From a checkpoint of a small image diffusion model: 48-pixel images, norm groupnorm.
Rows from block 14, named by matrix and row number. Rows with one number belong to one channel. Each number is 500 + 40 x the weight over the matrix's rms, rounded and kept within 0 to 999. All counts start at 0. Numbers have three digits each.
# convs0: first 3x3 conv (model.decb.0.1.convs.0.weight, 192x192x3x3, standardized in use), inputs 187-191, a 3x3 kernel for each
# convs1: second 3x3 conv (model.decb.0.1.convs.1.weight, 192x192x3x3, standardized in use, transposed), outputs 187-191, a 3x3 kernel for each
convs0.12:491550577440518552468464469468478471519482541541446480481518570494498602453412506486537543472525497516499490498534608449458533474489521
convs0.13:502556527474610592491566566488471479488483470509467479488566555480549601496568571484520495524562582546603566505496481472513531529576578
convs0.14:485518610497533529518513535472467483517476500469487477507539570508560574513470499537565517499571528530527522507547569475528509507538557
convs0.15:532505529569543523562516522511495513477484513466484493564505507587581477529542489542485520537500479536515495492472520538516516521557535
convs0.16:545519534546551524521572562475517528461512521483449470596643568498584549501561498545505503580534475553556507533499524493533517561512534
convs0.17:496512535523589557513576525488516482528477462495459461540596585556573529534551530526532528570553598579574558475470475517524556524543567
convs0.18:505561536504585595491535533450510523544475533492440492556540558533511598570487581521655521485685582465636587486575527465596560511651577
convs0.19:531560530529556522553547547476457489490510518490494478598593574567644589547561512537506526549547573524571572445523504515532543537554585
convs0.20:515522531523609539570562558442508484477491513461460525579633573574656582557571541554558488645607544610639546499457489538548547493606558
convs0.21:537627571505597601498548622495544521517572557533534495537607512538619592501611576575602559580588584577577576569591546507552549529578609
convs0.22:444573488544507551518543516594595620570601573523648586472472488495472497544495476465464496547503529517557498501481486478445493549479465
convs0.23:510568537446550585458481528458493509492502533480428484485528574463550561439451529511554541490563521496517471492531569424529498533496503
convs0.24:430547596463539541441506510454469484544463534531471496437535575449492598468393483470523518440536494447512508460532603425488533486513504
convs0.25:466570605457506548457460507432456463556478526495466470426528552438522600482400512506541541465546528491512484470546540421480520480538518
convs0.26:450523481504535523575587527491493500501422515510456483510536515531545519505540534536483503547553485549565465478497470480543495556574507
convs0.27:498515503490568558476543542472467510512502516531502529522533498439523573485543591496520494520568517522599573507505483493509492528581552
convs0.28:544481475559612494552606520479505550508513476479510474520537478564598481545653505513460486630527510589546508463434451493527508551565492
convs0.29:501527485559564531497568517467516519450516459459435422576541493574593509532598475514480474579530462587506466489457455570506467556575524
convs0.30:532585555553540541485533561453520487494508535447441463584580573515545601480431526508545504506598518488549536484510492469556502505548511
convs0.31:511549571500580573469544593451517510443509571494485475501588576475604600489554628556556612539570539563602575567557560493501562542598623
convs0.32:535547582539588593523573585539514520518504472478432407585576572552575567520532503516575549553597603517580570452527540532547539511600617
convs0.33:500485500569581498582611490494546472499473471502443465543513494567581516552595524542479454552525505572502454499459459520514414559594463
convs0.34:531488513558543527545553491491554526493461422520474495563503521555557518552571455504509496569583556556567534462430466545560520531537538
convs0.35:551522554552580545547539519490503508452519503471523518562593539574595497545576472564512530545484509565497523498490547545529535573558549
convs0.36:534613534538511510481472481448484466535503531518516486524536550528521543504463487526553535510582482535521519520544536462489493545517484
convs0.37:501471478554538519576607494468506527462482503475473463544507503555579457530619531493432468536512475554509477473439430539537424577531501
convs0.38:529579565520558564523528575420466475501498493524504482539610571524599629524524555540523537539530585536518539542519532507517540536549521
convs0.39:452502518459551553451523580457468441501457447492429489504510562431518570480499559472514494501537539538584548471479464512568546508535560
convs0.40:537505507544513519527527484485477490481540527466519492541575518557545513523511471540467495527486506535478527534497570498467479541523518
convs0.41:502491505519540546548527518485487487436465487452493480511531528561532501576559514500489528532498522546516511456485497517515523521545509
convs0.42:524567558533601588515567584477478469493518487507490485552620537567619575527580549542544568564607606548581617509524570521522589553607612
convs0.43:439502580404536555421469567498460450511436478500387461493493583447435571417420533451526479479569559464559553463547524457557537467525527
convs0.44:436493546471556574487443475530506474517434434529487450438499597496418504528432503514568499493587566468606481462480549502560542501463495
convs0.45:465430506517540499528481537577501439564597619565609562538503434512537489475482470574539416471514470471444521436473487516465476452475458
convs0.46:551571501550598529518589576473517490457479482483434462563634527553604552478550580578533510521503455562541506526506502547510445556546503
convs0.47:505564581484526524456482525449459448516500551487462493522574536479517542494443509483533517469522521496526495471554572451522447500501506
convs0.48:433445418444450510483481459493489504473483478521447522422286394364403499450446535454422459468458521508485547407382423425458481452456492
convs0.49:480474399535496420514531467483532492452489457516502523422385359470459359544587456469431424513468401529520454436376364531472410520514476
convs0.50:462536545455484541490458504451454457520504495494542485477476486479488486441444420494490535485508507429511450508560502489491506478510506
convs0.51:487478503411426424406416446466458483485465474503481522484503552454376479392393428472478498445434490464429463449466501423445464411371402
convs0.52:411377422422412395539478470431487501472528450505484505354363357433400434488499507440405423485418449543507461442389424481432428516488467
convs0.53:356400414325380450452430472434445497442431480527518547389312422407323478469447540398412431373381505425459532294274310327364428383364417
convs0.54:461490500432429472501502483489426484477505546480525564440438549460382421501466465496515505449496490486491528473521550437456480520461459
convs0.55:512479484507467454492479476457489461500529538477585520468464466480488432446471413483514469501498469498497440471501516518487456526513485
convs0.56:513479505570550505520530468545506490456397445408346434563476536564483407569528395523438399529517463502498502498420435562518488521549493
convs0.57:474562535453540550456493497510451410542450488563550475472484526437463585522480528486601516436584529475520524481532503455540539510504540
convs0.58:487454446521482482583485515407475507420531493516494497422356482461410383494439390479486492539484435491487465502557472565491451485508460
convs0.59:449537561363459555435400496452408470511523500541478487391468604411397590468404551466549554367477533421488546488568543359477520375450518
convs0.60:483486491468466527473504496513474469506460498531477503433415458407439508449476507452490485494466504509506533486569509494561493463525538
convs0.61:443490452527545502470513461530464482520492462524437467497475496505505495415442404464496501495497458464537476484538498504513514526511530
convs0.62:408497507480481511440488507482477468487475455476529483416427400427389444419355408484452464502457533492439449487520538513577543467500505
convs0.63:492476506556582458560550470493566552407435445457455427471478486511526399567503392473444496513500482486456501475438460546483509531564514
convs0.64:541576462504524497457479486475491404533453486470474512594558451479512519463434485490559504475535459447513478534566460496523423500489520
convs0.65:531488482479472484502509440447471454477409450431384446543511515513442523469463488519547517490482437460502472546472506511510456506503498
convs0.66:405481517403457429439466400527488472508486476531529499442495544394375469475332401489475494462474489452450461444473511476507518470449500
convs0.67:430427453478490481458491494534533523469498512498480446424408446459536511486551519471522510495568540457525518441404412505544502511540485
convs0.68:510476491532559485523528470541489511477422396422350452503499529494502447500495421460463474526494488456385466508454461501508464532538477
convs0.69:563487545588551510604563416497510498438467404375426457540509527542523444539504425486494473448464487503453476482442467533454542558473487
convs0.70:511438485500481479507505383405451475466507525477531511439379399492430370485417404470452490518468478502472470506467469523502517503490484
convs0.71:509547578454523525462455497524479452563465546541476530516520560449487485496434533528571524497527452495525525501527510423443448446464476
convs0.72:481557532466523486485482513530401409546460480531509479495509555462477541484503560492534511446537508484508539500524489424484493479476528
convs0.73:487484475582464487493513503520509518431460525448497480470419480485438458462425386470439488495489478462535479498442502541488485527547498
convs0.74:466506508396497505408466535478450406524516517529477481427477559407448555473497540442535519418504557418495570454508493368485522421482501
convs0.75:479492487495476473469455467449465476489488489506510495448420443430478476410416405494482452451485453492471469463497497497495504508483465
convs0.76:463524547510526460527506510504539472470473531440510524524491501555547456492499430542465513504481472501501484475440481503453510519545504
convs0.77:449499477484499455494487472446487482461505507516510507418466441445456449471430416476492486504501464480504423455475515475487508514493444
convs0.78:526524474518561485496508445450500519457469424511442442560500482520549517447436455525520491536472488502477455532523472487536479558491506
convs0.79:434463543372432488428418469453450505466476534514502549481445535393372514431387503471468536366453567445467548375491498391437539321418482
convs0.80:420576562449500571480448485524477529598486525540504546430500565428485636461475514488559540485544478478524513500573518434499482459499487
convs0.81:493520510463483493516508523502458468513497487494504510484460462483443515500520557475465496493496523468462493482500551443446522457445497
convs0.82:496504499467454445421432486465472514493490541484547556521518589468543521446523496532514498522488488514487498502488488451438433443448443
convs0.83:465469446485482503511465452447456457471511473498531506438444411478392438466427380442476480509458465483486444455470541497488538465492474
convs0.84:438480482433499576417470562540430495535520519589504541471428472433484563419498614411485413415463552444538572456494451441503535388605602
convs0.85:514517488556535430495493486524483483469475450436464456550533459488530448428437478492480516501519420470451490497462474524472466537516489
convs0.86:483504442499524534492511585520487466492459456529509465491507459495468486458446492489500441478499510471477512472498417510557528488519532
convs0.87:530547498462510508412449518478472455528456547546525532506557483492493523464434507506480472475530482487487515562580517479488467476521482
convs0.88:454483509403509556427462527549453429588482478534470481426509592390415603453410498439496516461505556448485512459526505431495556502494520
convs0.89:453486493457435430468495497517487492503562535515573539457445481444420500447492506505479520484457504518497537502472517435469420467480503
convs0.90:555520489528526513510494490548477434484433495464442464634586524488533538492447509526560481477476480521433510553524501474465475537497475
convs0.91:429443447367421419412411398471452462433442475512494502435455506371327426411343393410457471431423464445482454391436423452444493415439386
convs0.92:491513517485462477453404409487462484503467521465492519554539496489462489438413421512485486506474538518444500504501522516462499503416450
convs0.93:453475499466485465438459443421452460488468494508506502464454466423476456444425414455485473489475497475484441479505501488493507474473456
convs0.94:520436463515519480479511475521546550416450441495533447489452413495501476468506462497447488549495524491520489446431450581576532491503507
convs0.95:520505488544516466478551477539534518495456467478449492500465447481469415480452420469505460494481465458477522446467496498523516507530483
convs0.96:535547524494494467485466468463479502504530545552582495540556545508547530551492553563531487518440450506479507557559539471458393494447491
convs0.97:526546540477507508474474461504479484507521505523496496480521498525527506492438496498506511507482503499506483523550586494506522505501549
convs0.98:460509489413540525457529536539449440530431433519433447472493540461514614485513604468524496476589579489593569493536490457516511463546500
convs0.99:527564541498510475519482555508471448538500531511451469536588506524594503474586571617584556531501462555522516615580594511502517580524517
convs0.100:465438447488538457523543496501558504438424416527462493499447415508532443495570482492429468537530498492541515486390416574544526478510512
convs0.101:466443443539539531549527499473480501418459448454480459455450431498528517506527501500429465535492518546469527513477469561528541498517544
convs0.102:462487503473520534496463544449477479504503467486545466505518506458509523491483448495514549511500532520487541485511586482528579499536569
convs0.103:492589599454509528483456501528472450561449498525489489468521552480504534488437493527530579465533499516492536528568565405472492479453504
convs0.104:494483453432478591445520597507517528507449455523457489487411491423518578425492583451488459484497526448535529501505438487543567465503554
convs0.105:438516548451500550481501492469463448520467485525458500499475513498462496517443484452536555426527525476495555448507507416472520468522473
convs0.106:518457457468454535477529511439496515470520514507521517392495504439548548411520495531549529499578510599545524500512478456477424472515507
convs0.107:430529587472434505560458441552449471550533448498527484466492639517438576581454428498537548493535512495543507499548559413508516535491519
convs0.108:472534637453519550450484558413414483557505553504514496401512576467558647501438527471643609411568539478578573441559568375503503473541534
convs0.109:481556591454508536438461486449485511517518542475484480456517562507541634475425479451606561464585545463539528494562549433484491505493506
convs0.110:502461478562558415507552495501516498437499478484473511500465465576559428533572471551465493538494516481490476476449492607512473549491470
convs0.111:527465504524531433552552531522554463483447488452410482539497432541523422492520462489442485496491481510529487577478478551526477567551501
convs0.112:400426534388493513547485481521550548578598596531554575413436517511430461463430412474512517480503501470474492450449478512510457455524480
convs0.113:530497503545512485518501517513468524453464463424447474512564482505515480440496463502508485548478545561529511567519505540508532593562507
convs0.114:513503464579534465514577480474524494444448482462452496485440397508549444522580456530502446537487456506507460513469446568535474616561490
convs0.115:499539543476510570481509568469520537521543566515487479460549549494600622457593613569604567557557520571532545568567581514523518589555590
convs0.116:505541498530530514466509549506500536501503490502482453499546526524541568484453488540526507512503526507512489526576553528545562487530568
convs0.117:431553536475494574492468573493500492522478453509511472496520606424501611455410505498528494434554503490513549534534541398530533474502549
convs0.118:498468527522490512524536506481492543503475540421484470425440487429487470488503460522431507482502493479505529558492502576469486557569541
convs0.119:477511475537543494541538487504547463463486468434458449494470505523511429500514413525470490517474418486493420436471489535477483576513467
convs0.120:500457443448529545444523572503484492521459419542429483519458479432470533388476585471455435489523545470506532494440448490537548449486533
convs0.121:597614553548564482448478491481460447512470498450439495567557558530553547457472543551558539494499495459493477551563524495505483497480492
convs0.122:488457471523462432505482467510553452492508550496520578500555484498428438516469507482472493473512432485448402470451460503454504490443406
convs0.123:502553537484516537449510544506504443537514490548556479501549578502529636483461527510527512520543562511477527510507507455529551452465535
convs0.124:517535540482493489464521601441460430476486503514534498517518507480467552454481564529565520465469494466503540583573538476418475458481522
convs0.125:514570498484485518415478541465457461498531551532535527516503490472478508466505559542464459514461490466512523525551510453455487440461563
convs0.126:486532533499479516480501527467493487507521516462494469452526499480535474442550510526556516530503509522519490569555537510521503531516562
convs0.127:477452462478525525480545561508528539478497485508447474479427497407491521457505584451480476479514518497558514517518489552554548516533595
convs0.128:548521490540511478519553448474533500482532477458509448527564497558549464488574485503476518536509460516491443512468496558494459539536465
convs0.129:480466470533534494493525491477541540420419466498487466482443444492511392521579467498479490579541451551529474499414438592517518534524499
convs0.130:446445441489490526526494499587570536564505534589557583503495395403511438465396476480487475544521506503486468376368450514499503447463394
convs0.131:471480526522521527538467456495480473425442437462507488474502530535540471545483444492470525550497527539436441442452546554503616496481474
convs0.132:488479494453540557468518493507506467520471461485488444515531547515555559488489539494492511497536578497501548510497473528563559484497483
convs0.133:545549509510521489470463515490451461519500515494487462529560499487546549474481487540566499500518514487499508556524545504508503487492505
convs0.134:535515487578505436553543481499514460513518526447477478516502441603538438475507425488499476545475503472517455506474529567542495522507456
convs0.135:463456404525531491476539501537506527406436420493466473452360388489498483494543512480426418524526511509536481489416391579553518454507491
convs0.136:501453464575531417522548496480527506415435526429421502509412370547517361463485417540492431586532456554521526611497486597539444596527517
convs0.137:512494491599563515514554518516477520472508533451450480473454478487445434508475480527509526507507541525535538501495539549562512485562539
convs0.138:454487488459549585507539545444448482472516509541507507447485488454513601476531576465489460522576533556630591445453461516511505529560555
convs0.139:465560548449510509482508501461454426519501498491467481513492510481508562496453521490512520470517540490529546509565557476504546519562578
convs0.140:453494510459471549468517573482458497549494501522506520483457517445420585508489577494535489417543544455584528453538489405495532440488522
convs0.141:497446477510516559532527546502499481497452458469466442465445439441521564482535533497468471533523540543566547523460441547536528499494537
convs0.142:496525480475550539490531526492523468502540493478519481448572524483618548484602536529568489530548483536541520536542518504516485477498448
convs1.12:517503554498570575438481508491482540495505503469457494442394388483470459614577525510493525488470538486494539525494521521493490516456415
convs1.13:464506524503511497500548551444503553517548519519462524474482473542557471599566494528477503493467499497485475440498493489494490494503556
convs1.14:582578580456487543427462492484488506484514481539515551479424492548495490574609546519539548506518479441489520524487504513486505516471465
convs1.15:476501401446474451483515506448523552511505517463531430524434466523548529478515586507484474492490488533501480504509454496538494531546505
convs1.16:554486482483509522459527521477452496489547500438509498486378432544509495559625560516496469530458498533505511512484499545548448542546484
convs1.17:466491468478487519495498486567509522553489459471516509478439458554534529527561525482524546522470457493463504480458477512497494537536507
convs1.18:528487503515475514483493583495502502496526524531520497446475476519559513534610544526555505475524495499518479538507536544513501483511520
convs1.19:496504505493520508437456503451513461527477498514510486498443466487526501508560564491512522530542479489534475544497477519534519522515527
convs1.20:516521516535559521453516557456531431511514479547503486507444475586596529528564555500481513504471538429485529508487485539539482513484504
convs1.21:572529507515497533537590566569531502456512518519572499478384439581540493549593574489461464514540483522455537552543498637612543578563498
convs1.22:417480464437429452399405408489473540485486488479474452510524510443508501455488477492504511543498517489531474449468477470474478464463461
convs1.23:538477530465494528460542545460514507488545514444472486457382407525504426595572519524435474525518511490486500529452501519471490528475440
convs1.24:540526569475509564455476507550510523465468494486478518417366400478443435629590524500509486476519484507502514536493532478479492468441473
convs1.25:546530618466499524445499507454501443474540473465498496430378444489434430590585538494517477459478487490470479558477507495513495510470409
convs1.26:494475463497495535455523560492509449457416462488501473472382404546525476544571594532503434497498462532491464529513485514515484534477459
convs1.27:455515503441539527472496493500491466505520488533498501507480423575537475545579523455479449511545498491510477487501474504512507496502523
convs1.28:478461404482518505492548500545535494535495486499521556523440457537534520483476522502518481513478456491491480510503459560585471513494505
convs1.29:510491469469501506452543574521541518474527523535518472495383381521536516511572600572493524497481501478459516554494491565571490495515509
convs1.30:594476563513453553452457555505531548485448480521503492450391413523572515569666552502542472506519517503499534504462499557528517506505497
convs1.31:570528507527540574504559515467462498462492461466516456469400455497483411609630581556460529534527512476483499559538479503539484546495500
convs1.32:511543529522534523509530515464515518439524522533503481488439478539535502535542533536480554558504555518500537478489511515473542529521503
convs1.33:531494461466488518441561615473509464483483540559467511486410374525544487511559582526509483454520492521531500544531482517570488483528455
convs1.34:476489457468508479449527595520514460506458465526457485512436436520561543469506515495512463509510469480523540509499499542519516539527529
convs1.35:489490444445532501432473499486468451446502487442478510515454509522505575493511536496515503513504471537486495515509483500517518511492485
convs1.36:565552524481503530396432482519554533532527503478503507471442485500507496595585547505508465561550500439526548477494517520501519520510450
convs1.37:485503445455475519452518523523527438480541483536563442513446423504565530458576574414549503492516487520505513519471480477553517494506479
convs1.38:490519524481476514464542533473556460532581559515539494495456518560517513605546535497515492544510476529494487488544526514482515543547507
convs1.39:466471546401495535470517575494505526553524544477558522444403401630596471613586464548545565464527495552534513448440482484468492469476508
convs1.40:509536455506513515481461491510520545474481464478609466516462500513492557493535610440477486469508530594489493515492476533486479501495473
convs1.41:468393430472504464447477509528557496496508526453468480483441482486567575435529517501464490519493524549541512512462452510511470496519483
convs1.42:487479510524545583508518533508506532528495502557509490501445495560511512570539516532524467517486546493506542476525519549545505505509494
convs1.43:430509572456515562463530561525530537495510488531513524388439470523555441594552454483481513499525531464528533437432455475459496464485525
convs1.44:517517544453468493475499555528560536519514502481544537436502499527574553456542439531533443495483492532563538518486475515493562488486484
convs1.45:494473483457452496485476481508549494534526499527428488466479507446471497458442488505463505481475518544490511428452468481480481458521487
convs1.46:503534508471531530466520505496538496467521445455489477519395397562541459558620629462482467499515468496499510547510505543550504508543514
convs1.47:569564589476503481462504507493489522494503476475486469450405462481458418597600506462517501507517510487496509525507497505504472509459416
convs1.48:452481468493454521486484484599511509514441469489466436504544557493470498467405384521536463494465436513471507489517493499422450468440508
convs1.49:569549583509505543453519561529483507493465556514526536548515461492527515476492515545530540501562453502499528534583554439474567445447498
convs1.50:477503537545470532544516479509413505428430445486491492482481498522484485560537483483514509522552482450531533508497502522521507536507511
convs1.51:476479482467437482488444394488546538511528544425491540530587597494472534467385456465469499486462501499498472442444495467413435539491487
convs1.52:506538530461466469431449457552467552550487548533441495567631573483535550463458506465523473489456473518448493518558516407446481442470489
convs1.53:518519498442434404405358370486418501500495485557501486559600653515512567426403412539523515537469483473460472531489501352345428329358412
convs1.54:493504499479542469521529497533497513514515516481436490549544544505479462511411449550541494519458502579568507512504507528564502538539551
convs1.55:488551479492473479477474442473501518466449497498548527513512527487496533435479556456477495510511446552482545466485497494479471512516513
convs1.56:479476504503519528502564581497473577533535523547489468473466417516538541412476462507487530518497517493469513539532562527511516476446495
convs1.57:485507561501450500532488547528471531482540463531552567443482488553502517527511472509435466455523504505520486491473537510528578544510495
convs1.58:483472480493513485529498532541475489524510454507510576490533517473505521436449477481513486499467455513473507544533512555481520573507492
convs1.59:505455550551513486555522495559486478529504482484507497470541593398358453562483460452499528519566522495560495541457504512422467590595542
convs1.60:452497481516514522506529474483515505469499508490478460504540553503453456563475456469457486548468462513490511484478458483510504514546541
convs1.61:532486495500516517507534562547491529462484453547509511440466461469505474469501484521548545515516537455470514515468502543501535516441498
convs1.62:499475516512486529510477516515501467484489462485512512503516533533467483486434437507520502516507477523457546517469502504490507491524537
convs1.63:485530463523551551513594555510522479539448527566476525540492464510528535458467496503503496547473477510526522545563520527545528477486519
convs1.64:516529534488493503522490505594526533509544554532504560489473490483426441534517536441443425508533472494519465541495472531528507528556554
convs1.65:538499544506539514498512516472523483509489496523547466471485454487463479497545524524506491515501484476515483546507557538517518541529524
convs1.66:470473463464450479461456411588455454470485510483513517476568574473499521473429416454535495528473465491516514420454490483456491520484445
convs1.67:460498474499510458517468561537539573524486507519551525509561510522563506436449475430486565502518496480506499468486472489465497483462498
convs1.68:492525484481516548499545607526483469542518481504532474487517472508519550452424470512481530470550474463515521522565532502482520482434474
convs1.69:481519524485499538491541556483546498514490484528496468463513499490508525435433498508526490488502539474485530485541518535542544492459519
convs1.70:476525491491495492494523477547404432498515488453548524554528541468505537433430481543496547517522507541592465488501490491496510541501525
convs1.71:514540506472484522469461458505536475465494537510515521489503582470413417625556548474543478469527504492536469518530514508473462522530504
convs1.72:522493536499496555476481498497398464521469529488527467473528543528409430624521485512519457495484445506593516515539489507533574509517534
convs1.73:512504476481523504476486507483442417507386411486526460524486499490463500440440531448497542565537470531464482495492493504529485513518477
convs1.74:463463505532504519556514502585519518465503462465516477479550565460452487557510476507537433464447472531499465516510504462455513530538511
convs1.75:451518528456464533464468490531521442476522519494480486525519521481473493484476465451492532559515505535557507490505515495491492506490514
convs1.76:471499466499522510472506474498519468496509490524536478512492515470444474507523548483504482497531526506546547514514505496518522527541505
convs1.77:541539503539546550508566466501515522445463491485493474510482479473486437497483490534478518481505486507490497497483497516475530482508529
convs1.78:520482532468478471492516536545503539499451482535483527502467472488488482506521568497548548535496476517479442519528541517556532531553516
convs1.79:455384446474398478523485445526504469533491435497510537473545584450444500489447452485477514498521513542498508448451478468421410505487473
convs1.80:517486563469499555476429473506478464548483498470485560427551597401375390613546532476510506519506489451471450509446536494463493540493532
convs1.81:419504509511511523533563538469413404480463491490465507512588551485398440563452427515523498517503467471502483514525548546558549527592596
convs1.82:530543510483495478427509385566515475475452571489523500532529621447406494538500580500476526541515533491496504553550528558597521552563459
convs1.83:472489490526504459504496478509474487476459474502476473526523517474492513460422489537511495530524481566531492481531503506518485518549514
convs1.84:535502576504471513517490498540556496502508508508516468436485526522487457536493439503483519536483497485522494534498490493441499450445495
convs1.85:538522490476472461498530526513483525521489471506519431527476495536432498495527574486461517510520572493436499538508483545529537510568544
convs1.86:562511530530518538590605614559562571486526553539544500391407429583481433493487394480484505505514544500538537494449471612564556515576543
convs1.87:483520521474505519539512446432509490439493464474414446506509525493435452557514513503479479498501477514474450509456496538516509554554480
convs1.88:432455531470508533479500555489475527519489499384431463411501574488476442552487438450496545476496530509550523467487539501496530527510542
convs1.89:526505510536549540455525479528510474495479493458447495528566584440387480500456498431465475528459508477536502511552524581589543569580528
convs1.90:505515535486523518458491486548476478497539494489539448531483493461436468525567547507513488491488524499509493544550530500531516523524505
convs1.91:408422448388404381477387396477522509505493524490537530571607556494506572431373422521454459525497465519537536399460518412386480481409477
convs1.92:516507517516475500600554485505439383462523484492528475487498570523419527539447495506467484513461482528573498474468490528504490589561504
convs1.93:480539546512539524516514491529478526508499514522522491503513533496438482504451476513494489472489494528502502454545530483497512533530519
convs1.94:417429465450519498488519542445499458504464468487443441546519469570521514408390404495527512541477471445546572501499452535490509454502506
convs1.95:526515492509497541475496584535509513528512548500544491470458427473467518412478504508518517478524554472545539535510483493520548478493532
convs1.96:531521508516510517479473397572481490554541575481491517557541575441403485567509584484480488515521483477535478536511519503514483538492443
convs1.97:500509508473482491468516492510482474508505455482464452470479510504453520562547540452465502485549479511484513522508498548513501504485464
convs1.98:459498527473574548536550558501450444518510487489516518472508506571525504529546496419472456468496468476507500504494526502464475454464507
convs1.99:505514521491509493524521534544510537522491468466455545518439528511459465573615575517527524511533453501545483547543500513567498552562503
convs1.100:458471493484542495483542556527497520518530504575515480503470460515544510438478448511520497462462547518501519491508464537494492484456518
convs1.101:401437440432480463491522517455577480453453481464494413541556570565566555460426458531525516514460531523496580471478466540491528511507526
convs1.102:502503511487519485474501525503539475462506522496501460495482519499470480528502477517459489509504529532547467475506516496481515506543516
convs1.103:518490583441491527443448495510511492481470416493470519492502542504472429648603519571478541461537535470517483535524517517491511502505446
convs1.104:441487480473525497527555552506531537504556524536489476456499485586504481519491409476469521498445490498484513396483452474459470458494507
convs1.105:507448542453475566394451524396472522536492444520494530441424497470448454558561523525519554515519546551506465525489536489471525476415493
convs1.106:578546515515535542518519487534467484437526551535473507492511489473478457469481522520499514510471495470528495532524496551529529493497483
convs1.107:494534551455497483488475484439446473494424504459457469444519563413467559535529494479505476488500496542519475494482543542483500494479450
convs1.108:541524586521501508557562544496516507543573522481519524443509567455466473530584556512500490491533513540564559540508549536495461589495476
convs1.109:592537566521500497472506463555521491524496552529567472468524558441485534530584545531554553501550458537560529572548564540530526529483445
convs1.110:415477472473516496455514533570484497547483465489481508506490491515485549461496560506556505494488480529498511500499453487512498496545539
convs1.111:481481501488519517475491572494479496554482493538480512492453484467507486452511531516476516437499518428501505512526507496506548463527495
convs1.112:522444475491446516496429476502527445460466477483476505473536563448484525385439477472486495518523490487532490435483510468475496496481455
convs1.113:481499521486520547460515549523523508446490469469511510484509496467529495509538558484486469488525529502526524490528505515513552480485465
convs1.114:465463498525526496478516558497510559449458463538535496492458416480548515431475505505449517446527499457505512555498493504514522482465487
convs1.115:655575583561596598601614603481492498520472447461478514403423480424405406577576566415533516474515519502464470616571555606527511616524502
convs1.116:507523506565490509514539551522485490451474564479503537512481507542515503508518472465495500537478474465546492539505485559511518541585539
convs1.117:430478534485488549488497516466586488504470481517518542457445517533499500562581486465511508477561509516458523505508545491497495498508467
convs1.118:448468467466469551457477513528455505504465418457463503509531522481476492475477484437545514508469498481482542503493512505521497498491509
convs1.119:513486488476449487470536552522513464507524480437496480495458448461498548440521564519567451430535512465463430457510485518558533472478468
convs1.120:410458558454472488537569562504536527512536524538485530389404381577517425482464381493476500499512478497547556443429454548491472474463499
convs1.121:550522527480531506523505481527468489521491481457474463577474467489503475556582562516506461544499503503472456555492527508532517526539496
convs1.122:469512466484469461496489448505505456478511507484494454535555559478512520399453488475464493504499513551514509471474487461489488493500452
convs1.123:516497492511502530483555480535496508450516564512497491489480535576506500596551488513507540472490481521476547517505518518521502512520515
convs1.124:472490472485549535469501465476441507523515487462374426467498555502438418627581497486513522502549467551506548471557523524548522489521535
convs1.125:445504500547544471509551443560497469536498503497488465502508569564465461618534494534442474457495499515555509492511469514550501516572509
convs1.126:490508471474521495488495488465483479527496453487488529489510477507457502441414505468545494455502502572487470507501526499536497488527516
convs1.127:446487481507516473478496537448515515510441467512490476511508490580563491527494410491527503515515473468515542497480460528524524477504512
convs1.128:533543443497480450459496492510490464502498432470486472477456506454480569503484592500499465497518499532518511479509461512506474527503463
convs1.129:442448468513514520480584540500486525520487522561515466502477440498512526411446482523526516483508510486485529510507473505505493455507535
convs1.130:427477479481459480486488464552491477544548479480495505531537558483524495451424430497520524504540490531574497458476493474489472497497479
convs1.131:416478411415513417500525512502502471519433466523490477494452507503507627423420539535460470455497497518449471444491483490558482532549428
convs1.132:430499547389452515473538553484576468510480476520482465437468548557529499555465457560481481529510441529503490498487523506465524500491495
convs1.133:513567532519498512479510484580464497505503469409521490529504539536451495560548541542492541527459450496457432560542525505538483506504480
convs1.134:497500469455445465490539514515509534482505456608508438527470473497521495478520570537526488534539479527536513509505494515519493503525507
convs1.135:450477486510489522465538497496490508489467536486534486547530490551551517437431437475533482502482512493503488479451478494494479473490519
convs1.136:475505468496550463472526516534484512489537547517544541546521478464521526415494554455481468542531493470556493510500499485494494500498549
convs1.137:465413435485463504475498484542490516501508503465493468488501453504540556486500502564501498511551555539472527502448471536490478528494475
convs1.138:446462477464520505509515530450519485548504457514541543488506493540565469496518473493534434527507448500491537473502479505481504526514568
convs1.139:498521528506480542438500533479512464560500493482496438504469492525482478593560496530570460480505467547475485535526518515493534495480492
convs1.140:429522558477486567490480557545500457531502524467462551498589517513512423531504409470456477533550437529513487456454505459466518506505533
convs1.141:364401458406457459464523562451553494567482482527538455501527535563557529478435435521556523518519488509526489457437427507509500532516567
convs1.142:549511473527516476545571512543518515459492488559524476453543501477489473491473503559475479498483459482522545522509471493530511468502513